A small class-conditioned image diffusion model, trained from scratch: trained on retinal OCT scans (Kermany 2017).
Rows from block 2 of a small class-conditioned image diffusion model, named by matrix and row number. Rows with one number belong to one neuron. Each number is 500 + 50 x the weight over its row's rms, rounded and kept within 0 to 999. All counts start at 0. Numbers have three digits each.
After each neuron's rows are labels from the 100 images, of 14848 (inputs lightly noised), where the neuron reaches its largest size: "strongest on" is what is common among them. Only what is clearly more common there than usual is listed. The data: retinal OCT scans (Kermany 2017). In brackets: how many of the 100.
# gate: MLP gate (model.blocks.2.mlp.gate.weight, 768x256), inputs 128-255
# fc1: MLP up (model.blocks.2.mlp.fc1.weight, 768x256), inputs 128-255
# fc2: MLP down (model.blocks.2.mlp.fc2.weight, 256x768, transposed), outputs 128-255

gate.480:532593537606585441530486433563521479509495438534462441487444466567568371484450563533459470461418449472526520545458499526521455520515524445506614461458535512482456543483451534538555472502470535545441433448547556422443455534447477412567538489504423431516552416494506499539529495471456510466580449544465550484497562548495458524470496549523619444420417436542484547544494556576516537550444
fc1.480:514587519592577447526501430541525473509493425521452446477447465559589385462437565525458478460394453477529508559459496528527457516510524439511595451454541516461445544466453531525554473510452550552435449453542549435439476536449467408566540490505418414520541409496509486550532471480439498459584431536479547505491569535494435525475515555525607451417419435544487559528497539581514541564460
fc2.480:492468486446568400485491397492497480502518492479494463509487485470398811488469561497509505496557595483528486516498511472509499479475501497507444511498475528510507473498498486558497527495501499454518501504502575491503506499501493495505413504513592358494482515508517506495498500507518522463508522472500531500498455496498490505544503492514369501502532525503504490494506551544502453498498
strongest on: finding: normal (80)

gate.228:450416477440490497551498516406483523526504459510547431500481491510509522491455522453520473599555485449510413434467544515443476488600429564523456509564474464504511589494410502463526485378404509476460517460520490558560539460419556528507462363521500563440606532537514574560480444522469474490500502493461465394493479478585482596472425426505430468472486546524405473523604470519441516567601
fc1.228:602408564545600494539569545518576449553470561493466581504496450406518502577545440514534519468586517469433532581504462484559566569399569397566469533495456555547458512553573534550389543581481462517520407546551569465520476489594524492455541498436352475475453523544525485509485593424491431528438499536560466602458385436448600475524492505508486469506499519518551533513397510483539418410526
fc2.228:525558589494550532472581437572438485482511507617437467526477456548532457579588437461502489559557458485502517464405483477515456512499490479500559539513479553539499461526528563503498524495504469457472510466462495478556527540491544456549578507514491484543626467517491489601483466499500503498480564403543510420535596563507527455516598557456467445539455556546462521462456547514508567512500
strongest on: finding: normal (86)

gate.659:410388467519543483497463540521569553524449499455541478602501536539469554463466481450477465437602514566543578473486584495497460474550598495492474476564572487431517549397529516522531399435528473523491581509488517452604526437469393593480497589508510464404451530533469412521535482620506422490500593514452493542487591510513485517458509547523460505550508481587541416551504436478450471508472
fc1.659:497478494517484490538521498471454435467530476576474480346476449506505518544516498495572454567484535449495405511515453501493546554467414552502485497439449464590527455564502495538474617509529525482521451484586483610389448628517541422531492424485511507561519473489539502473538512393478570486569471477544448473464443514451452461533525460480478510447464453427429498419522531538528541518509
fc2.659:505449446498609475486423515539438462526551505491468447514419458619484523449584512478502499512534472510489466594475432506475467587552495484509467457546476555399411498569475504439465423533494522543448495534480481520496530434511558420529508491476484561454495560459507541439490538492502552480562543459548470499488470491510531495489479525452512505502475528483428569532537569507453432496476
strongest on: finding: diabetic macular edema (31)

gate.61:441539445447546475549486435402478545526577501528465468508492483507437599387562515497627452403573484577506464464456576511477457475430393485494475458547487491566465489420587611505539493473584468480553488567532507523540530540498537602518474509505546514480459538456487565516549524452557470475497517400420527498530585461487539525538418465609445500490459493409472559538617531553426478433533
fc1.61:570553445479443520519561434521501604531529512510487531438522478480472526478587545548563481431564457537507501461465593514494467488529447389515509450433509535547395480451562567562497503576619497501554462594535531428550472515547535549517564460512549478440399540509495495583535519396523435441467482465520626480496574433421524521525481532527503497458475516431527576535604547551542463453502
fc2.61:520433519478431513530542541448425533480384478457488500533514444531530514506643519467502544558446503582470497476527549486537525510531504434517592600514420466439510414550485368561479512519532497410482514473524525443508536502526587531557454503494616519537565527539433462532496484494504451473491547574496562469553475544527559485503558556556526498498545551531541536413620531595496487492535
strongest on: finding: normal (82)

gate.317:379516413466510530447428534432513568416610548514373527495545522578471554419499514465612477443527436559488534403471518516509493475410493554470489418489458457537550452445495555443552537426495507446602487531436487572478577503511390520406517494515587495483505460451446508548486461598518461512501540489519496435485516537394537529493502499512443570506468447437382395523536507465545560494525
fc1.317:588437620503541510486560518533479348587436467417575475457454537441512495533460530472401503436465539469502482611485499444554523534597564357573549563539538519473484486567541399525505483539496504570444527477543505442453458464466541481516477553436463476551522477482558611425489594433540528430561417509511548623508491433598461459532495471486494453471492465570545606496409502519533477460431
fc2.317:461579588553603544483594509477528430458526452548415513518491478550462539561517490416567557485544433484524511519432447500517522502364489419505546429492469514542485562513559601542513570553528539556512503484481496449441524528524543519511446550523594488492491510417459465538504520515472539431521550500511438427475548498499493495557440480418465578503511586510419520477471505503466589500537
strongest on: finding: normal (80)

gate.592:371553421486493525497576525447351483384491536518535498621485603564476496494477550477505451404469493489452528565457482526559373440465511505596499503475517456460499455533489475466530434533493482517485539442498460528472561482396471454441453654460476474609459466441481534450448458478509522549523520505459563449531526619543462431446507507501434523552430442534522467564532485503566473418468
fc1.592:434558437432444533513621518491376472441439510496566505607430539547455518526527543477471447458482455523492468556475490506518408443461471551645514527474510533540569473553458485551453466485483499584486490465428530454455539485428493495450509589495455521648419515495527533501455426473535521627537516517457531437533512655543506421396537515522510509537514482516577495572568536518549471426472
fc2.592:480543558430433540586521533539622467553622518462489455413487575439537423516558580559465491498431551492547513549538469520521549450524490545487481517495471539491456455559550481534587527513432515506535493501496537488569469483645516569503559582517487555460539490567466485487533493489453554541477433431516491502449532401507432468471570547530499409528515470519437479383508477492479561537498
strongest on: finding: choroidal neovascularization (64)

gate.356:489404424432408492451560474461545500479521562342611550516512611521471540477549536492506545487680483504553463516484536474574507438507582436497466443542578547528587490471499500456398472457705413554549474504453555508509493400535414490468497532451505573373436456569463447475586496511520458536524490480537557504509519523485488483460435510405474510554578484577549498511460492508464522511474
fc1.356:411465510523513453499467497505487495402511453531435469441466440510519511543480447471621483449471455526458527483483511520480541556491430564507476525497477458593469561579496481502469452412410501486471596434537534495512590537421545568517450501538502454578599518529500523534438494499463515560466518473486463551506524527522559446564613577623505548488487486426480516478547521451455480462600
fc2.356:495501576477540470461439470372483516561493445494573451536498452530516494525469437451482505555649529524583454475508478507470436569538388556442507427499559600454532429474531539558509488473510555642544558562454549509533478470512680573520475498460476441464426526509503542457535470493534469516516485514409509472413520529507484456446466509623511440509495452438458471500580461448506510515470
strongest on: finding: diabetic macular edema (32)

gate.513:545479447515461504533470498513554489453406619465579564587553537530407571459607458504541493512561518518450460486540464507365461514496513533541506530511532502331472498513487449537500499553477483418466502500473499456466466449425553517454510470500516491443414446564536481448526547525518464560533603504443556402497500488577602608520409520537427542484490570589442492467586500468454459504498
fc1.513:479469496558503486513495466511617540461430580425499550550531481608439507454554555483532442467549511549478416442491565540367400482532554508555499515515600542365559480582499462553486470500464444428453498526498501402484462484393532492455547460524490503468428429535479426440548507526518509487541523488420632427471533521600556509454435526502500530473456552614456453507549515518451514534502
fc2.513:492473522432460501453435507540520508624618625534500571458524516473656475466585460492455522455502482485503461516503426466509523567497512615519417456437461478639482511549471571447518460500523557586547476486491466409459520498526533475405531519519484537439586574522533460400537474503512460518536389492378566605492502549460588533463518492500535387576551520540599463543584517508524537482518
strongest on: finding: choroidal neovascularization (61)

gate.424:544513456561417569448520439472464571480542603454545523419591466446510513491520514491607563450529474542473414457522528535535464436425543491546511434487574521559480557493523454424516472519569456515537516565567473493463505517433421557516464580472551558539486585547531400435466474474532462530464561487429507495385509520509587541594462524451523500525533480554510488434488510514480523468480
fc1.424:544621482502466527541623413571514553568477521465599446517506541512575471516493574498447546512488454438413458569587512501688489557398590441484533409489517557507460504429530441511571553570595488442513436616531564562505518551557470492481472571512551510468495565524541483437617525502538436507499504587459612454510547530465494514527466495459527473449533491447494530510475483491564521504437
fc2.424:480531491523431516526498489586460555578521506564485445561550449493569493485534495462507468498457510528573448525440506539492526437491521427563525522574503462543543603489468526504459463576469478548466527513463452480453514530523457491441476490533545389452472487495487507463568526542498476541499545545514417466493491383491523525486496443490519499523433558507490491490550480505505527434547
strongest on: finding: choroidal neovascularization (71)

gate.505:420386453468448446444554517431526485512501455481627563642554590462472589592563543523509451458566466539442444574488531491444468540464456537480474526551457478515541433583577537495448473497536478477511537397477478496460553461442524498418488499447543465450490508468508552391478494470487543511507471469508508407541488492556484448523516501522380539474471506495413483519590507491492437456615
fc1.505:529523548547500483576542511522444498543456455508519420508452502482547482564544487557498465534483477449511464619524436523612407524505445465632511497443482501404471531437456545451394513555612454507525481507454571443544546595548479501512496538453497420543539495504463573460502501432443449547522502479483519531437487591559551545465514557552509488462487475444458563511466526535591419532491
fc2.505:490502530494602478592538562474449496544511459445477444499487476524463581490551540465490457485529507381577486572496453496578552583487453512545545393544498652531499370442545543524424529464503498534468516524549461443452431508444462526529402431488441404462496500589507560520470458515469523495483546463497533509572480487521529523564413475483554447506581441489485515456538527483499497504468
strongest on: finding: choroidal neovascularization (64)

gate.488:574597529491505533494581503555467604541463486409485539549527525520493457512435455499497546560514483493504383461499524530523474458509499457465538529420559515425493410399444441518529652578450556547455430505508523508489470544544483490504593504442548497612506477479413479536535496390551500499517497546493475504507448557509455490515540474523574519464445510438444444547498512496537566468473
fc1.488:434516454520505472503419480503553532495532526403489500511514556473525492563506487551502468523441450477528409549511529503458549466585488600445457517543495466556530479550564533503426527484490578500444540505560536565525476478558519534542576429449560465466536459496605527465507525596509526432472531513481416504584536518478573447531472613482551506531509538454514539388631528475386437554530
fc2.488:456461459588544480512517518483572522418477475491491415505515492458396566644504516524515561482517550481589561540479474493581477364473484531427479521480546432480452520504513464580568448455477540451563523464462555529589547470509535550549500483490431558463496529438485503556460482518447503527503522455505389559446546407515551525513470518471476549504552513501546507596558491494492477461545
strongest on: finding: normal (91)

gate.329:520474490442500470404390531536567526488499573457639463597592580493492523510527547472420494542582558499538471550480563496415478509477604493510451412577576597464494529418542529513462498492542504442495551556504540527508565539396372510500539571451457438525470469482462473443522505578519449525439526520473548416494491584484463589524519457499504426491499541631478523549535460508579511531404
fc1.329:533491472568514467531485512488523541513524448508375502466465459505528520518448458536530436449490498520428602478494364495548477470522422495514497586363448402531528496472488467458548488494434491530542498488510463453441496519607622456484462484495493536490485531532473529564511448478484554489561509502436400607435479455536574452420519516579497557519479448304534493420452590501514474518553
fc2.329:551450477453632479496456450439395482548511503500393543552436467541486524525504487468451509511506474519536466539528564498599398470432478540522582540448570594543428558455535449416562507533583528485547412537476521423547453469520553436526497445529461537631461525495509508438514537503519489516553469410546512405518529496541416554488424557488616501568523532493406460613488527466487514404620
strongest on: finding: choroidal neovascularization (59)

gate.539:487511504523492434523539475416423524497554501493550593478460595557566498535522439476514553542546457536469463577533432534549579533499507557522463443567499537506513590440435517444487610499591432541522459531547625605491513532513430525503498589520547600460476511492502525563494518457526384608504655504459409510484413508505531514451479553540504503478569509436547524435423497483460416524493
fc1.539:581547533484711560557540543529397491553474529539490516443486458507575457478491490525511570553456529438498439503566425496602510409492508477523536472452508529526567458464453472548498559548554518470511416614501519573505472558500428480512600549468559578553533532507478433512569501459490451496496486517545532465495473504431523465489625523422537468495539457403498534453410485474610509497414
fc2.539:502514494495555625568465542576522534517451556544516433525586514514621530558510506495450506558384482520546453443437532546507462494512488506508451439514590317450485595506517514412509492506516527503467536499529391462472425468521440514505457441476582529478514503514507475476487490507480506463498451648505489564496598469482521505439584482488483484503532528538528511496589516495535482491483
strongest on: finding: normal (80)