From a checkpoint of a small class-conditioned image diffusion model: 24607 training examples.
Rows from block 8 of a small class-conditioned image diffusion model, named by matrix and row number. Rows with one number belong to one neuron. Each number is 500 + 40 x the weight over its row's rms, rounded and kept within 0 to 999. All counts start at 0. Numbers have three digits each. After the name is the row's rms in percent of the matrix's.
Before each neuron's rows are labels from the 100 images, of 14848 (inputs lightly noised), where the neuron reaches its largest size: "responds to" is what is common among them. Only what is clearly more common there than usual is listed. The data: retinal OCT scans (Kermany 2017). In brackets: how many of the 100, against the usual share in percent.
# gate: MLP gate (model.blocks.8.mlp.gate.weight, 768x256), inputs 192-255
# fc1: MLP up (model.blocks.8.mlp.fc1.weight, 768x256), inputs 192-255
# fc2: MLP down (model.blocks.8.mlp.fc2.weight, 256x768, transposed), outputs 192-255

responds to: finding: diabetic macular edema (43 vs 11.7)
gate.270 098:454489479523462496529520509488525472531503429502446432539511435548558474508484508492502505445539489541477486532555485486575546465534516508545497506497525500538540513488513501460486487528483500
fc1.270 094:553472515502519553503573487477540481535493454491457573504486440498502494510518527458532536504507528476514559415545470489490534460504573468511519526458522418502517490518554444473490494500478487
fc2.270 105:489549504461481497497518503525571529446512490531557481546509479547368500479537516537457467468403505532478526508520554500517458493419522492439518526482473460581541490485501563571457507524483462

responds to: finding: drusen (25 vs 7.4)
gate.72 086:559495527475557515500522550534544525532533415506527451537530423509504494534419526494513524447450491515456535457464508485495545471510509495481520496486513469531494489504493514509448542518511583
fc1.72 087:513501423525547500480478461484518537500476516521471563516530482494453503528435519522446491505512511530565490524539508575499491429502493478490430506564512477437532545481470505432490496519494521
fc2.72 093:610464510480531481540538495482481514489542395509582436455484523483520525526477505503492434495471541525499485467550511464492452487467488469502504540464462529541503455467559509498462512528520508

responds to: finding: choroidal neovascularization (66 vs 29.3)
gate.459 119:476434560500582522525528532526436525556486537522521493536467511455479528544469494485469555546446452470505471453483495499564530460456444504465471496547530499495579512527583543460523534451517504
fc1.459 123:466432575510547537521475510542406562547487490518473492540444481434440542520490504512480528514457457521466473447535507487568514465422461497509443477523499538522586528497545515458548515445494490
fc2.459 120:513434524535406531475470439472463476503541484507529511545504509445508523529456502552492534466505507506486485523529495459548459484541514482517460476550556491499476503543586430522482547508528483

responds to: finding: choroidal neovascularization (69 vs 29.3)
gate.28 093:540543473514487395522533528498484455520475512534480482487514444491455454553517512551612489545448417480479577505537528499495521451495529565508533493518481489516546491553549488501501547516491522
fc1.28 082:491593507520465576427354503590514492477517466457537464506542534564469494491499492449546480448479519499590535478523468524519509497507493513490510536541497510429427508549468568543513480519515554
fc2.28 083:401502496542466521486546453469513468479534515511455563510501493552601511483473530529493548458478472478445417524502523513510443441480533526520556478433509530455582497484466544550456497568467528

responds to: finding: diabetic macular edema (30 vs 11.7)
gate.711 082:521502498464492510486464443540511485499492506487548509501491491553502427502475456476515478468541487536552469468544530494507540446483517457476464512533557464412479497490455584610495474572468522
fc1.711 087:500472554499485594498465539527500525517458528499459500542450480554419445530475494452443517423518565528519466508517462544496480514508498514557575503448529540491488453503494497546476515487449504
fc2.711 083:428468444538442486472515542562486514488445591451456541490529491490595528519520477443485427548502488485452534420469494422536518547437522584487463438544476523415457512495515511539501516488507492

responds to: finding: diabetic macular edema (59 vs 11.7)
gate.33 088:570533505486512436529445510507556509529517469549505470467543557590552522545455498505438427535547579508505480556566469489496514455510489517507490487441518476552458478430542541524489517522538423
fc1.33 083:587527538565532599521459506508526414516556485480473457430517487469505488433528541513577506500517434518485490488485492548442547513499459549504537494501468520597518507507529490538479425481480489
fc2.33 084:560515505481493485539554492541526485465480541536481474477511496518534481478502554517487472453467491524473498504502464407498492501572512450464492608476504470491508476493481534509499505485555496

responds to: finding: diabetic macular edema (38 vs 11.7)
gate.492 099:488507519506468455496511515476489478484532518468538493517479561477534479495458489468461463463466547547472433527533493499577529509472445440456486481436524430501574570488476520506534489523530501
fc1.492 105:542509487519512493507516498462476498525513490502462487489516492574499441520501533524452514491526583543540487468532529514479440539497526509413506495466546476486463498465494468573482474462515486
fc2.492 107:457477489503494481514449506539499489513514444565552400470533476554522498508482502465501495427535489530528548472512499474479555477470567538612567441518543481497513476478518526436497451507516502

responds to: finding: diabetic macular edema (31 vs 11.7)
gate.600 098:568540455491437500445447489500505458471405420529477562528554471498448476539495487510536510449536498468453473441475502499486535511452460401475503504523483473568440505526489541578518518467503526
fc1.600 107:534511470481442505482478471496486549476423494462507523529503425482436472539460504496504504476500461494542495499459543528498540519490537419469500523569524436524539498552468539546547545458465525
fc2.600 112:539539500473513519552435495521500508490497447494531558425491496512501473441571474500492517491559531495418512575505574462551488480511512437481491563518539487427498460505486499461476535481497471