Weights of a small class-conditioned image diffusion model.
Model: 48-pixel images, arch dit, activation swiglu, moe expert_choice, patch size [8, 8], layers 12, width 256.
Data: trained on retinal OCT scans (Kermany 2017), 24607 training examples, 68.7 epochs.
Rows from block 2, named by matrix and row number. Rows with one number belong to one attention dimension. Each number is 128 + 32 x the weight over its row's rms, rounded and kept within 0 to 255. All counts start at 0. Numbers have three digits each. After the name is the row's rms in percent of the matrix's.
# v: attention value (model.blocks.2.attn.v.weight, 256x256), inputs 86-171
# proj: attention output (model.blocks.2.attn.proj.weight, 256x256, transposed), outputs 86-171
v.118 125:138117132093102128140124145044113176109161109056117143090079115147146139169115147123086128090080109139134119174055123109125062127134133107135128108139134140122148172177133111133111123133087169118126110076126070146199119120131084132074120146154148219155149087
v.119 124:154129095145096081124107120184159129117134199236168085131147074112098096085121055155148123131147112099144131090112130131126129094149141116109143158171160161136144121160118128127123112123125109139115093126129138141191152142154089084161178113072118054116148248
v.120 120:109157172130134116102128149192113102075117118049081094145136100099090120158163042137111147120170117135112114137093111094110135222121170139159118108157114105137114201143111080130146086147120126123143136146166183097172148121138111115101130129172133068110139237
v.121 116:112139108106129177101114097083119137131121120169176126199142139132125125180116119136125131119144073136154088105127118138119146146143127151121130074117140146072125134133114167103134051138162113137128044113172190075140154104164141096031101095115146099101137155
v.122 119:137139087124123129112086156094162095122117094099156144144122087112129079120138120122158118108149110165126145173079105140132049131138166136126114176191134079151099180130135071092115237109129157122138115133119171174062112129110131103208172126100139113079127178
v.123 121:110116112144085140140161167135121157100137095221119120064139140166115112109115118134112113105139150149094150159124129151146187118120135147102116102116140106148130162086161094086151163105114137113097098118120096202097116139114177127143161122128123098141145118
v.124 113:096124161158178122109054131096101130135148093073066129099132137141128099168158060128105116101121155124130093085129139156133150164119123150123138204146140099136120243128122117188112193143138130146141079111136186218131114124111180127092093165156121177179157106
v.125 118:110112109147171150128136127127167112141101120185049166110170148124118160207118174112112129117132138098133142090227095122120127101137177162132121070109134146133103120141121151112151149111158126137123155150123200123098160142126101157022158145146110080139147162
v.126 125:125124101148165073106098123202125101186087153064163123130134092116146116126117018138136119122110098122097133027159179136108104156148080121131126139147140132142147112100121171123116156134144143103135202087140081170146135133164146096169122122162131163104151090
v.127 123:169158109183106146145135136095104141130139192098134114110118106104106143052127162124160139109094093153096173173151147138141181081132132121136132111157131141136137117096124077173134136132118140125123144132134085130155096164107141170156149099150133138096095169
v.128 088:160134142131126123104137148192142111098152137126073137135129093162133117058162134119133122109069152141076136154048133118155170187139084161099177203155134038124166115127163161157070175113131156126158138175104105140104096097167139130169121103117158072187167135
v.129 099:124080088138105103128129110131136144103158193175111134138117091166140099091136173137150122084088163153098129133032138122143085165132115140085143177133127134116124093169177139113127094108126116139113108183131122135131079114112116136028152136151102104182183196
v.130 098:154117140127226140146130104170139125173136119159184115182108105124138172105127053152118134177145137111134135098122120118102141117112134092122134055107121198135151107103130125089146140125110163138125185094143136113091095124124081077148165138152144142092108106
v.131 091:125146119111140133138130102162096130099138129148130088102136168089171093139106098115127148111142099079133157126145151146164106097117162111151121138146130091124163162179137194163141142125156136138138068145092169110091176138122218060205089131125115073069116073
v.132 089:162133165145071106135121150097107147130136179187102126099136137163155113112123158159134106157085138114116108138032092129158123118132118110121146157100138113122142119071114116094089114113157099120131112126135083163116099149155090124131084162104155150176133148
v.133 085:127155161113064119116108109206174108144128080131109095079100084122139134112122107174173151200152133104100143123112126137166159183129153143097119153116122167090098121067144111131094130118148086118122143101139144091137155114140169159177124118206149159214139141
v.134 098:103126147104132134152131091000126110153110041062131078124113200103129131143145164115074149122140092109130124120104116128122163122131116155106101107146120101174076127162128139160132165109077088123123193148121188194154138171141136109120147147070104132099077098
v.135 091:138112115144155088157166128162117077132108147149093128115098128111139148171120086111095113126078105110158131119211142110113124160107130135173080026161134134101107135172117110211110061167129135113132135141117166144145160124094160091155143159111125148071086136
v.136 096:072063122107160123130157117162108124092135079020175113180121157165142071144117134102129151055197093143120103116190155128081143120123127143137135072162124124144141122140099161123122067120129084165117166131127116091187152102149175129096141099107105136135129146
v.137 088:163100136144123109080122133092123099132165161163122101134130113124145163151134178082156104123129137141094127165098096100160148148151125118080127152175141022103112164140128165135110135123094125096112141146148206162122110129126103155089164154150150138128157159
v.138 103:133132115138107111086093174156139167123133183063103146151149087144163091102135169132147117149130206163106104205120119127112103084158083136091128255136107094101148140130141147108124166139134111131148120107137153123184144102125212155088140131119109090199200105
v.139 100:114111163155132176131152117043103102165120114123125101138143125112099189203125010110080161143116047104111150103176134123118167081120174133157122017103141169177125177168093146117150104119132168105157113108145103140090144132107133135202139130137115111041089148
v.140 103:151097110143123149174091106060144121122151075125154109130120200066136160155098063105110169140098048102183167165132128141067140106093164132179091108109128138168107144126133150161119125115117122140113155104141195124134128133117146082175157126145116190103067088
v.141 103:190118110132089112115110108156117164117135154135130147110109076136139118064108121129126110133082132149133122149027110147173160114154096150071143227113130125138129124109162197164138165118110162079138133157070095164119057121104176118103160140119148081114134111
v.142 090:075171143108155123138148154136143060092152146171116124129148196138151103182104156099145185066121068129113131132143110103127099137108119085208126051116151107148131103159108116134127088110166135122112095151212094062100185122151064138142139132171096196071138099
v.143 100:212144108129108115115189126160137121111162161126134112105120094116165142108148141126171116109088147155091128154036117114186107144149062169099131135127126100144117121095114113135088132112099164089155137161148123192107102125113162116099132115165183093133159198
v.144 096:204132147098153067106167147103122178140110200079133155112107098149154079125141159166171077173086158166126108172031099124133113166153110157088146197126132091138143110094100125164120134132089132127146116118128114145183106097150136145055095154135127108175141112
v.145 094:056108147146149122139175132148138054100133065131118106181128162108121161181119097110116146110140149115134127150178195110092169098112144130133118066142114163105141120182080098102143040146172095156122127146138134062166134116109110145141150134190141129097109151
v.146 086:071168112129096159127150120104091123127122085138152147157144212108084093142104145155121152166128093124144126104148159151118168099138161134178097082149148162162151128110109082124158107146123067134119116092160121138098191129136181154077111088098108153138075130
v.147 093:123136091117117147147154103164129145181125102096106129164114132150093173095143193131134131176139153103135122210170118093112201056104133159156100018082116129127134116065108120175143079162137117128123168150155077188147097128126119186080197114188128165144138138
v.148 090:106163112131167150130103148126102145117115148051155155122105146129141135147143151122122134153188123119108122128162172119164151196138174106091133115150142089093149141139146127107156078145124110138127079207112160136199170139114145117162072143128115134124121176
v.149 091:134097099130207175114154109076108084107112122099109135149115150102151097156137128089105174163081118148136150236190141142127155109122166117133140047156123109124139100133109168095135108125137172121157064126181125095117184116145200125130066133112082139133074171
v.150 095:133098111113132140124146094137145179127135074138147094136125128108105211153107114128112091107159086118142125038113120149101145087119166124119088095169134180148090145162094108054137080133119131142108124040087080103141098130128103102134175120140123089098113111
v.151 096:195148181152120058125139122161147138158147120119185144130106048128152154084157126166152127143108167112082131153058103133112077159116096165071136204128112099123117162130151151121145126134077131105152156114107104130164085090105075092142117137130146054169179157
v.152 091:189125133070180149151222106180123093124087118084145103114124128160165129115129141122161111133184121151123148103078140115130117083119151158110099056116135128126085089131119140139150116064139148172129190078141197115070129152133155164111175126152140094152110122
v.153 102:166121146149123146166156122151109095119159159226084130070104139140123132159126189127167117116089151113110129098119100128109121173137125135084116076041122097129113142137109108121110193163167110119112148128128213192073119160118186127085124076183149068080120166
proj.118 119:136166061109163137105157129181122059091156107096111156150083127101167143066104091121162159159108115135119063092165149110124084129112133150139120135115125167126114150161136175131025140132149122073123147135099195148147122137142091120163163135123155097120148151
proj.119 129:154114198121142124139107168056159118146137197167073068130143093123080213137140125158107133099136175129133130181129144130147144097038131127114135117142078137095114121119121167142100123119154145091103122143125064119179182109145070065091097108167108146151140028
proj.120 120:172119110148133143162127162068107213076134106065077075131184120136091126085131076147209200095155165138069076120108149082153121156035097230070138160142109164165131106093197110145152145125145127143182115122125107078141156114093093108135117177097139132148112070
proj.121 111:181076139143150150139138188164153131124166134141062116118123178114081095111124141230092059052130142150147197133119091133112143143127109077147125157156064059116123125127161113140171158092107160103156145142127099094143147112145148081178150164115100165157123073
proj.122 116:103093168133125083146116155146156168195114110114088131130150097124145185158077119057086199126139112133128070107144185068126079127132122147123130098101142142149121142082151185165069032122128086186132110125076074164085121200103149152069103099151152119156157078
proj.123 111:099158118107184124144160098150104096121177138197143087172136131126151136177135110014147152141126128161170086102153120166135146149148135182153122148155201153124104136069168155160085129155139143156090073095113171215083121114117159121130131182135107153140116139
proj.124 109:167167093099089145156051179156076113118175116078133118139151178104114128117101096145183193115129106153104132156120197136116112147133086135123129073149110116158147047099204095082059075106088167206113084110115112251126131149115163172127184170138138086137153186
proj.125 128:156155135137123146118109159131178108120118129141177194130178163134100083111099157152123145112186134216120100136103095083152107143161086131153162187164132119146126146099141107129142100158132156111121131086170096123112177118123098094197084183136124184111132096
proj.126 128:149128177078078131169097109082147148163112124089111107159153114118163148147165046202106106121167134127218164232123169102123123128115166080143149151133086125131163120120129065164086147153132089083110136165125152185140172114133149160087155115113135097141089158
proj.127 130:083102182073130131168132102109062129133111190107120138127136059173115099196138140069108127165151140081083104082122162166119119097072120197127163137142210168138098123141122155095156114144133113127152106115133148142131076111139144154115114100100133107161172125
proj.128 088:147108099176110084084115078099117128124101107135119117156077128158105130155164148245122173149114037095109139141144131119136157135104137122118141122094118139105145125090126054100105154126140142138203104136142147126084100163115147142058149080120149117131114172
proj.129 091:164138173114121143116120106136145182117152138137172171113120100190124135141083135171138241168118114083151099150125145124157087149181104122055137132120145163119152146054097152163141163115121175133175124097117132142128161131087116152196108079096092093136089102
proj.130 095:114134114124096125118110118119144117083126097136048097144136127101147146133115115066130080080142085221132159139129071180156104125019131074196166160122081127130138180168115140161144154161153084077069134139095129118075089094163148121142095191134126111158139121
proj.131 092:096065104106110136093149043088123169181094136166145168160113120163077162142216128179140055097114156092194139107132113095140150125118123160185084101097150107093128112112127186112127099096148137119205090117175113084101121148174153123116178135109139144115113174
proj.132 086:230152104087177118091133051194106143115102145131171096134124145116108122119126121188126137134168101115098182129165147159068151117079115090081136117103079137103125094119164164159084157144140144108081106177132117149109114164105100110159139140157162109173081135
proj.133 083:218108137178145109124120107108178145083138058146165100135116103151143105107098118152077137196141146163086205103164114196105139141070151139155162145114052079121102132107162128157134170180143180121081130121130148104133124126066146131099128203120146107108097150
proj.134 096:037135104185105110124129108186114139123143152103083122139135121174144133105112147085160097149127157159124135135122101154128127112102188107222121088124131121196128116170092145095136136129132168135118150168145100192111127101103157109104121213200110132109180146
proj.135 087:087124130195110156135115171078138145086128200125103129125113097081178109118079129099124082061141173136200095152107163076150111099231155218123070135118133134110128144151142131086113119125100156106169128143107152130135184125142173152108146097131129106124136108
proj.136 101:089150165118109099133159125069113073170123139118103109130103088173143144124204134184134084235140147168092139126136127123133149126058148043194173166121169103220115125124118086106123158131113126113194109152146147153136153133179143174137147169098125152081171103
proj.137 089:099135111125134135165141114153134135145139158121103081142138170086066075079089148172142160101082093085172081158124133102092108124234130170156133134113147186063150107066118082106063156144139154119140118102155114160124111170077099096129102136131106131123104149
proj.138 096:127127152136132106127175118111122111127152062107134106137128149153128139119200099126140255150085094138116060056166152104154114113129133053016181149128227087159107145076132075155089134145138126148196153108142158149143129152055135133128132114134120157081092114
proj.139 101:100152081133144139114171178160137167164096149111108087125124164131120111090099106108117028106140158163141197126104132169150157144135131255199100110119060107038130152147149175154128107150112098087143104100113123102111127098177128093108121131104154136151119117
proj.140 101:036157119148157093078140075135118170150125067142133107143120162073159124107131141125102023047133184181157141141136112172115108126210129162212120123132093119076149129201124213078100153151132130077112076109161078150096104102215117099091149131189120104132190142
proj.141 098:067110129109132139132125087090132148129135122137145160153136153100072119140180111169117243089109010144190120130126123165106116112080134160136159134138120165036117142116130202124129117148139112081120124112127170145139097132108135097124116118149112116136099139
proj.142 088:153093096107119154128101147142194109111086144177128181117132122168133092145132193196138000199148194092079140177131091027161162152172104106146130136118157109157144115071134106133113144076150120095191153161116114118099089091154089166129154126095131088135141118
proj.143 098:148125146158127115165158131102125127130116130128134105127144137126083119109158165196130231115108016122185146118106137129115110119172131187122143161115069158072155121085157140097101116136137132077099118123120112134121117131047159083185104144110142100121115118
proj.144 091:166141113151085115136180155126089140142124118069117160131121159150096138097151116164157229091150066086105104133138152087111105122090115156031126120140114110097125137071157129128110133134129156181175153124120154109179110165071123114174143079160118137166105148
proj.145 093:122152122121147123150152108127130117124154093131097093091120159128185115117061106043138087119142207148066170118127147109135137133245158173136085133141172129212132124110133044111140136134129103114136153113116123065124155103108096157115094145108159117121129090
proj.146 087:093127168173133122178118186129102096127114097148085142124136113121136161132201148105121059125125174111119046110129138134146181174093131124168106126158136030174162130201122146090162115096111184148073155100143128134138093063141151126152141156170152155112151089
proj.147 093:126133125107190163131136083133133100092130103108148079083113149087102127170181141039140139111170126154092070031114119145167163110108126119100099176122061133180169133167109133126157158119123131131114145106118162192154116085144082169186042127075165120141139065
proj.148 089:153104144093078127101133128133099143104119175076082166112126113101166137098049133124122165077104199116159097120166149146151151137211157114049146115134188128150122154114144117151209117148155101146164117108121167146152177156050082156069150101112104102182113105
proj.149 096:108139112160095156136135163156087156106149137099100093143099138118126076120187111211137078109140107089086148123084140154121112149144062075191105111114106133103137097116194068093158135124125096116206140105134143108114135158166144127121131122128117105114128103
proj.150 102:061147106078114096159125096120130065177159165117128095099148116044120154118119117078134084095124105158142172164130108176081129093077138170178136103131106131132125119223108242147110178134109120172054097155144144087162180142190124076134132116121129140151136136
proj.151 085:142124112137121119156139089076112189106152111079092140122118130161158140129128113118111255083143066183223195123128110190117090145110133154144133120119074183060122118118131145117129166130162159103028122111132138110138150124085110079108132161125076119151120109
proj.152 093:140152127188117122121155137120099145157062158102102079138103145119095127137094168128136087124128087218131255108118111206153081112100169145133165157117063152129190154072178175112168151163139107145151097143103103060113184151190122134143092205127112173128145153
proj.153 094:068148118147164173054131087127126110110171190151169084130091131118123111127138126148097113120128105082121183119156121115109104126255139197180121092145132159130149088075167063082129078104146170141102112174135152145107182183076159141183113137109123162144102130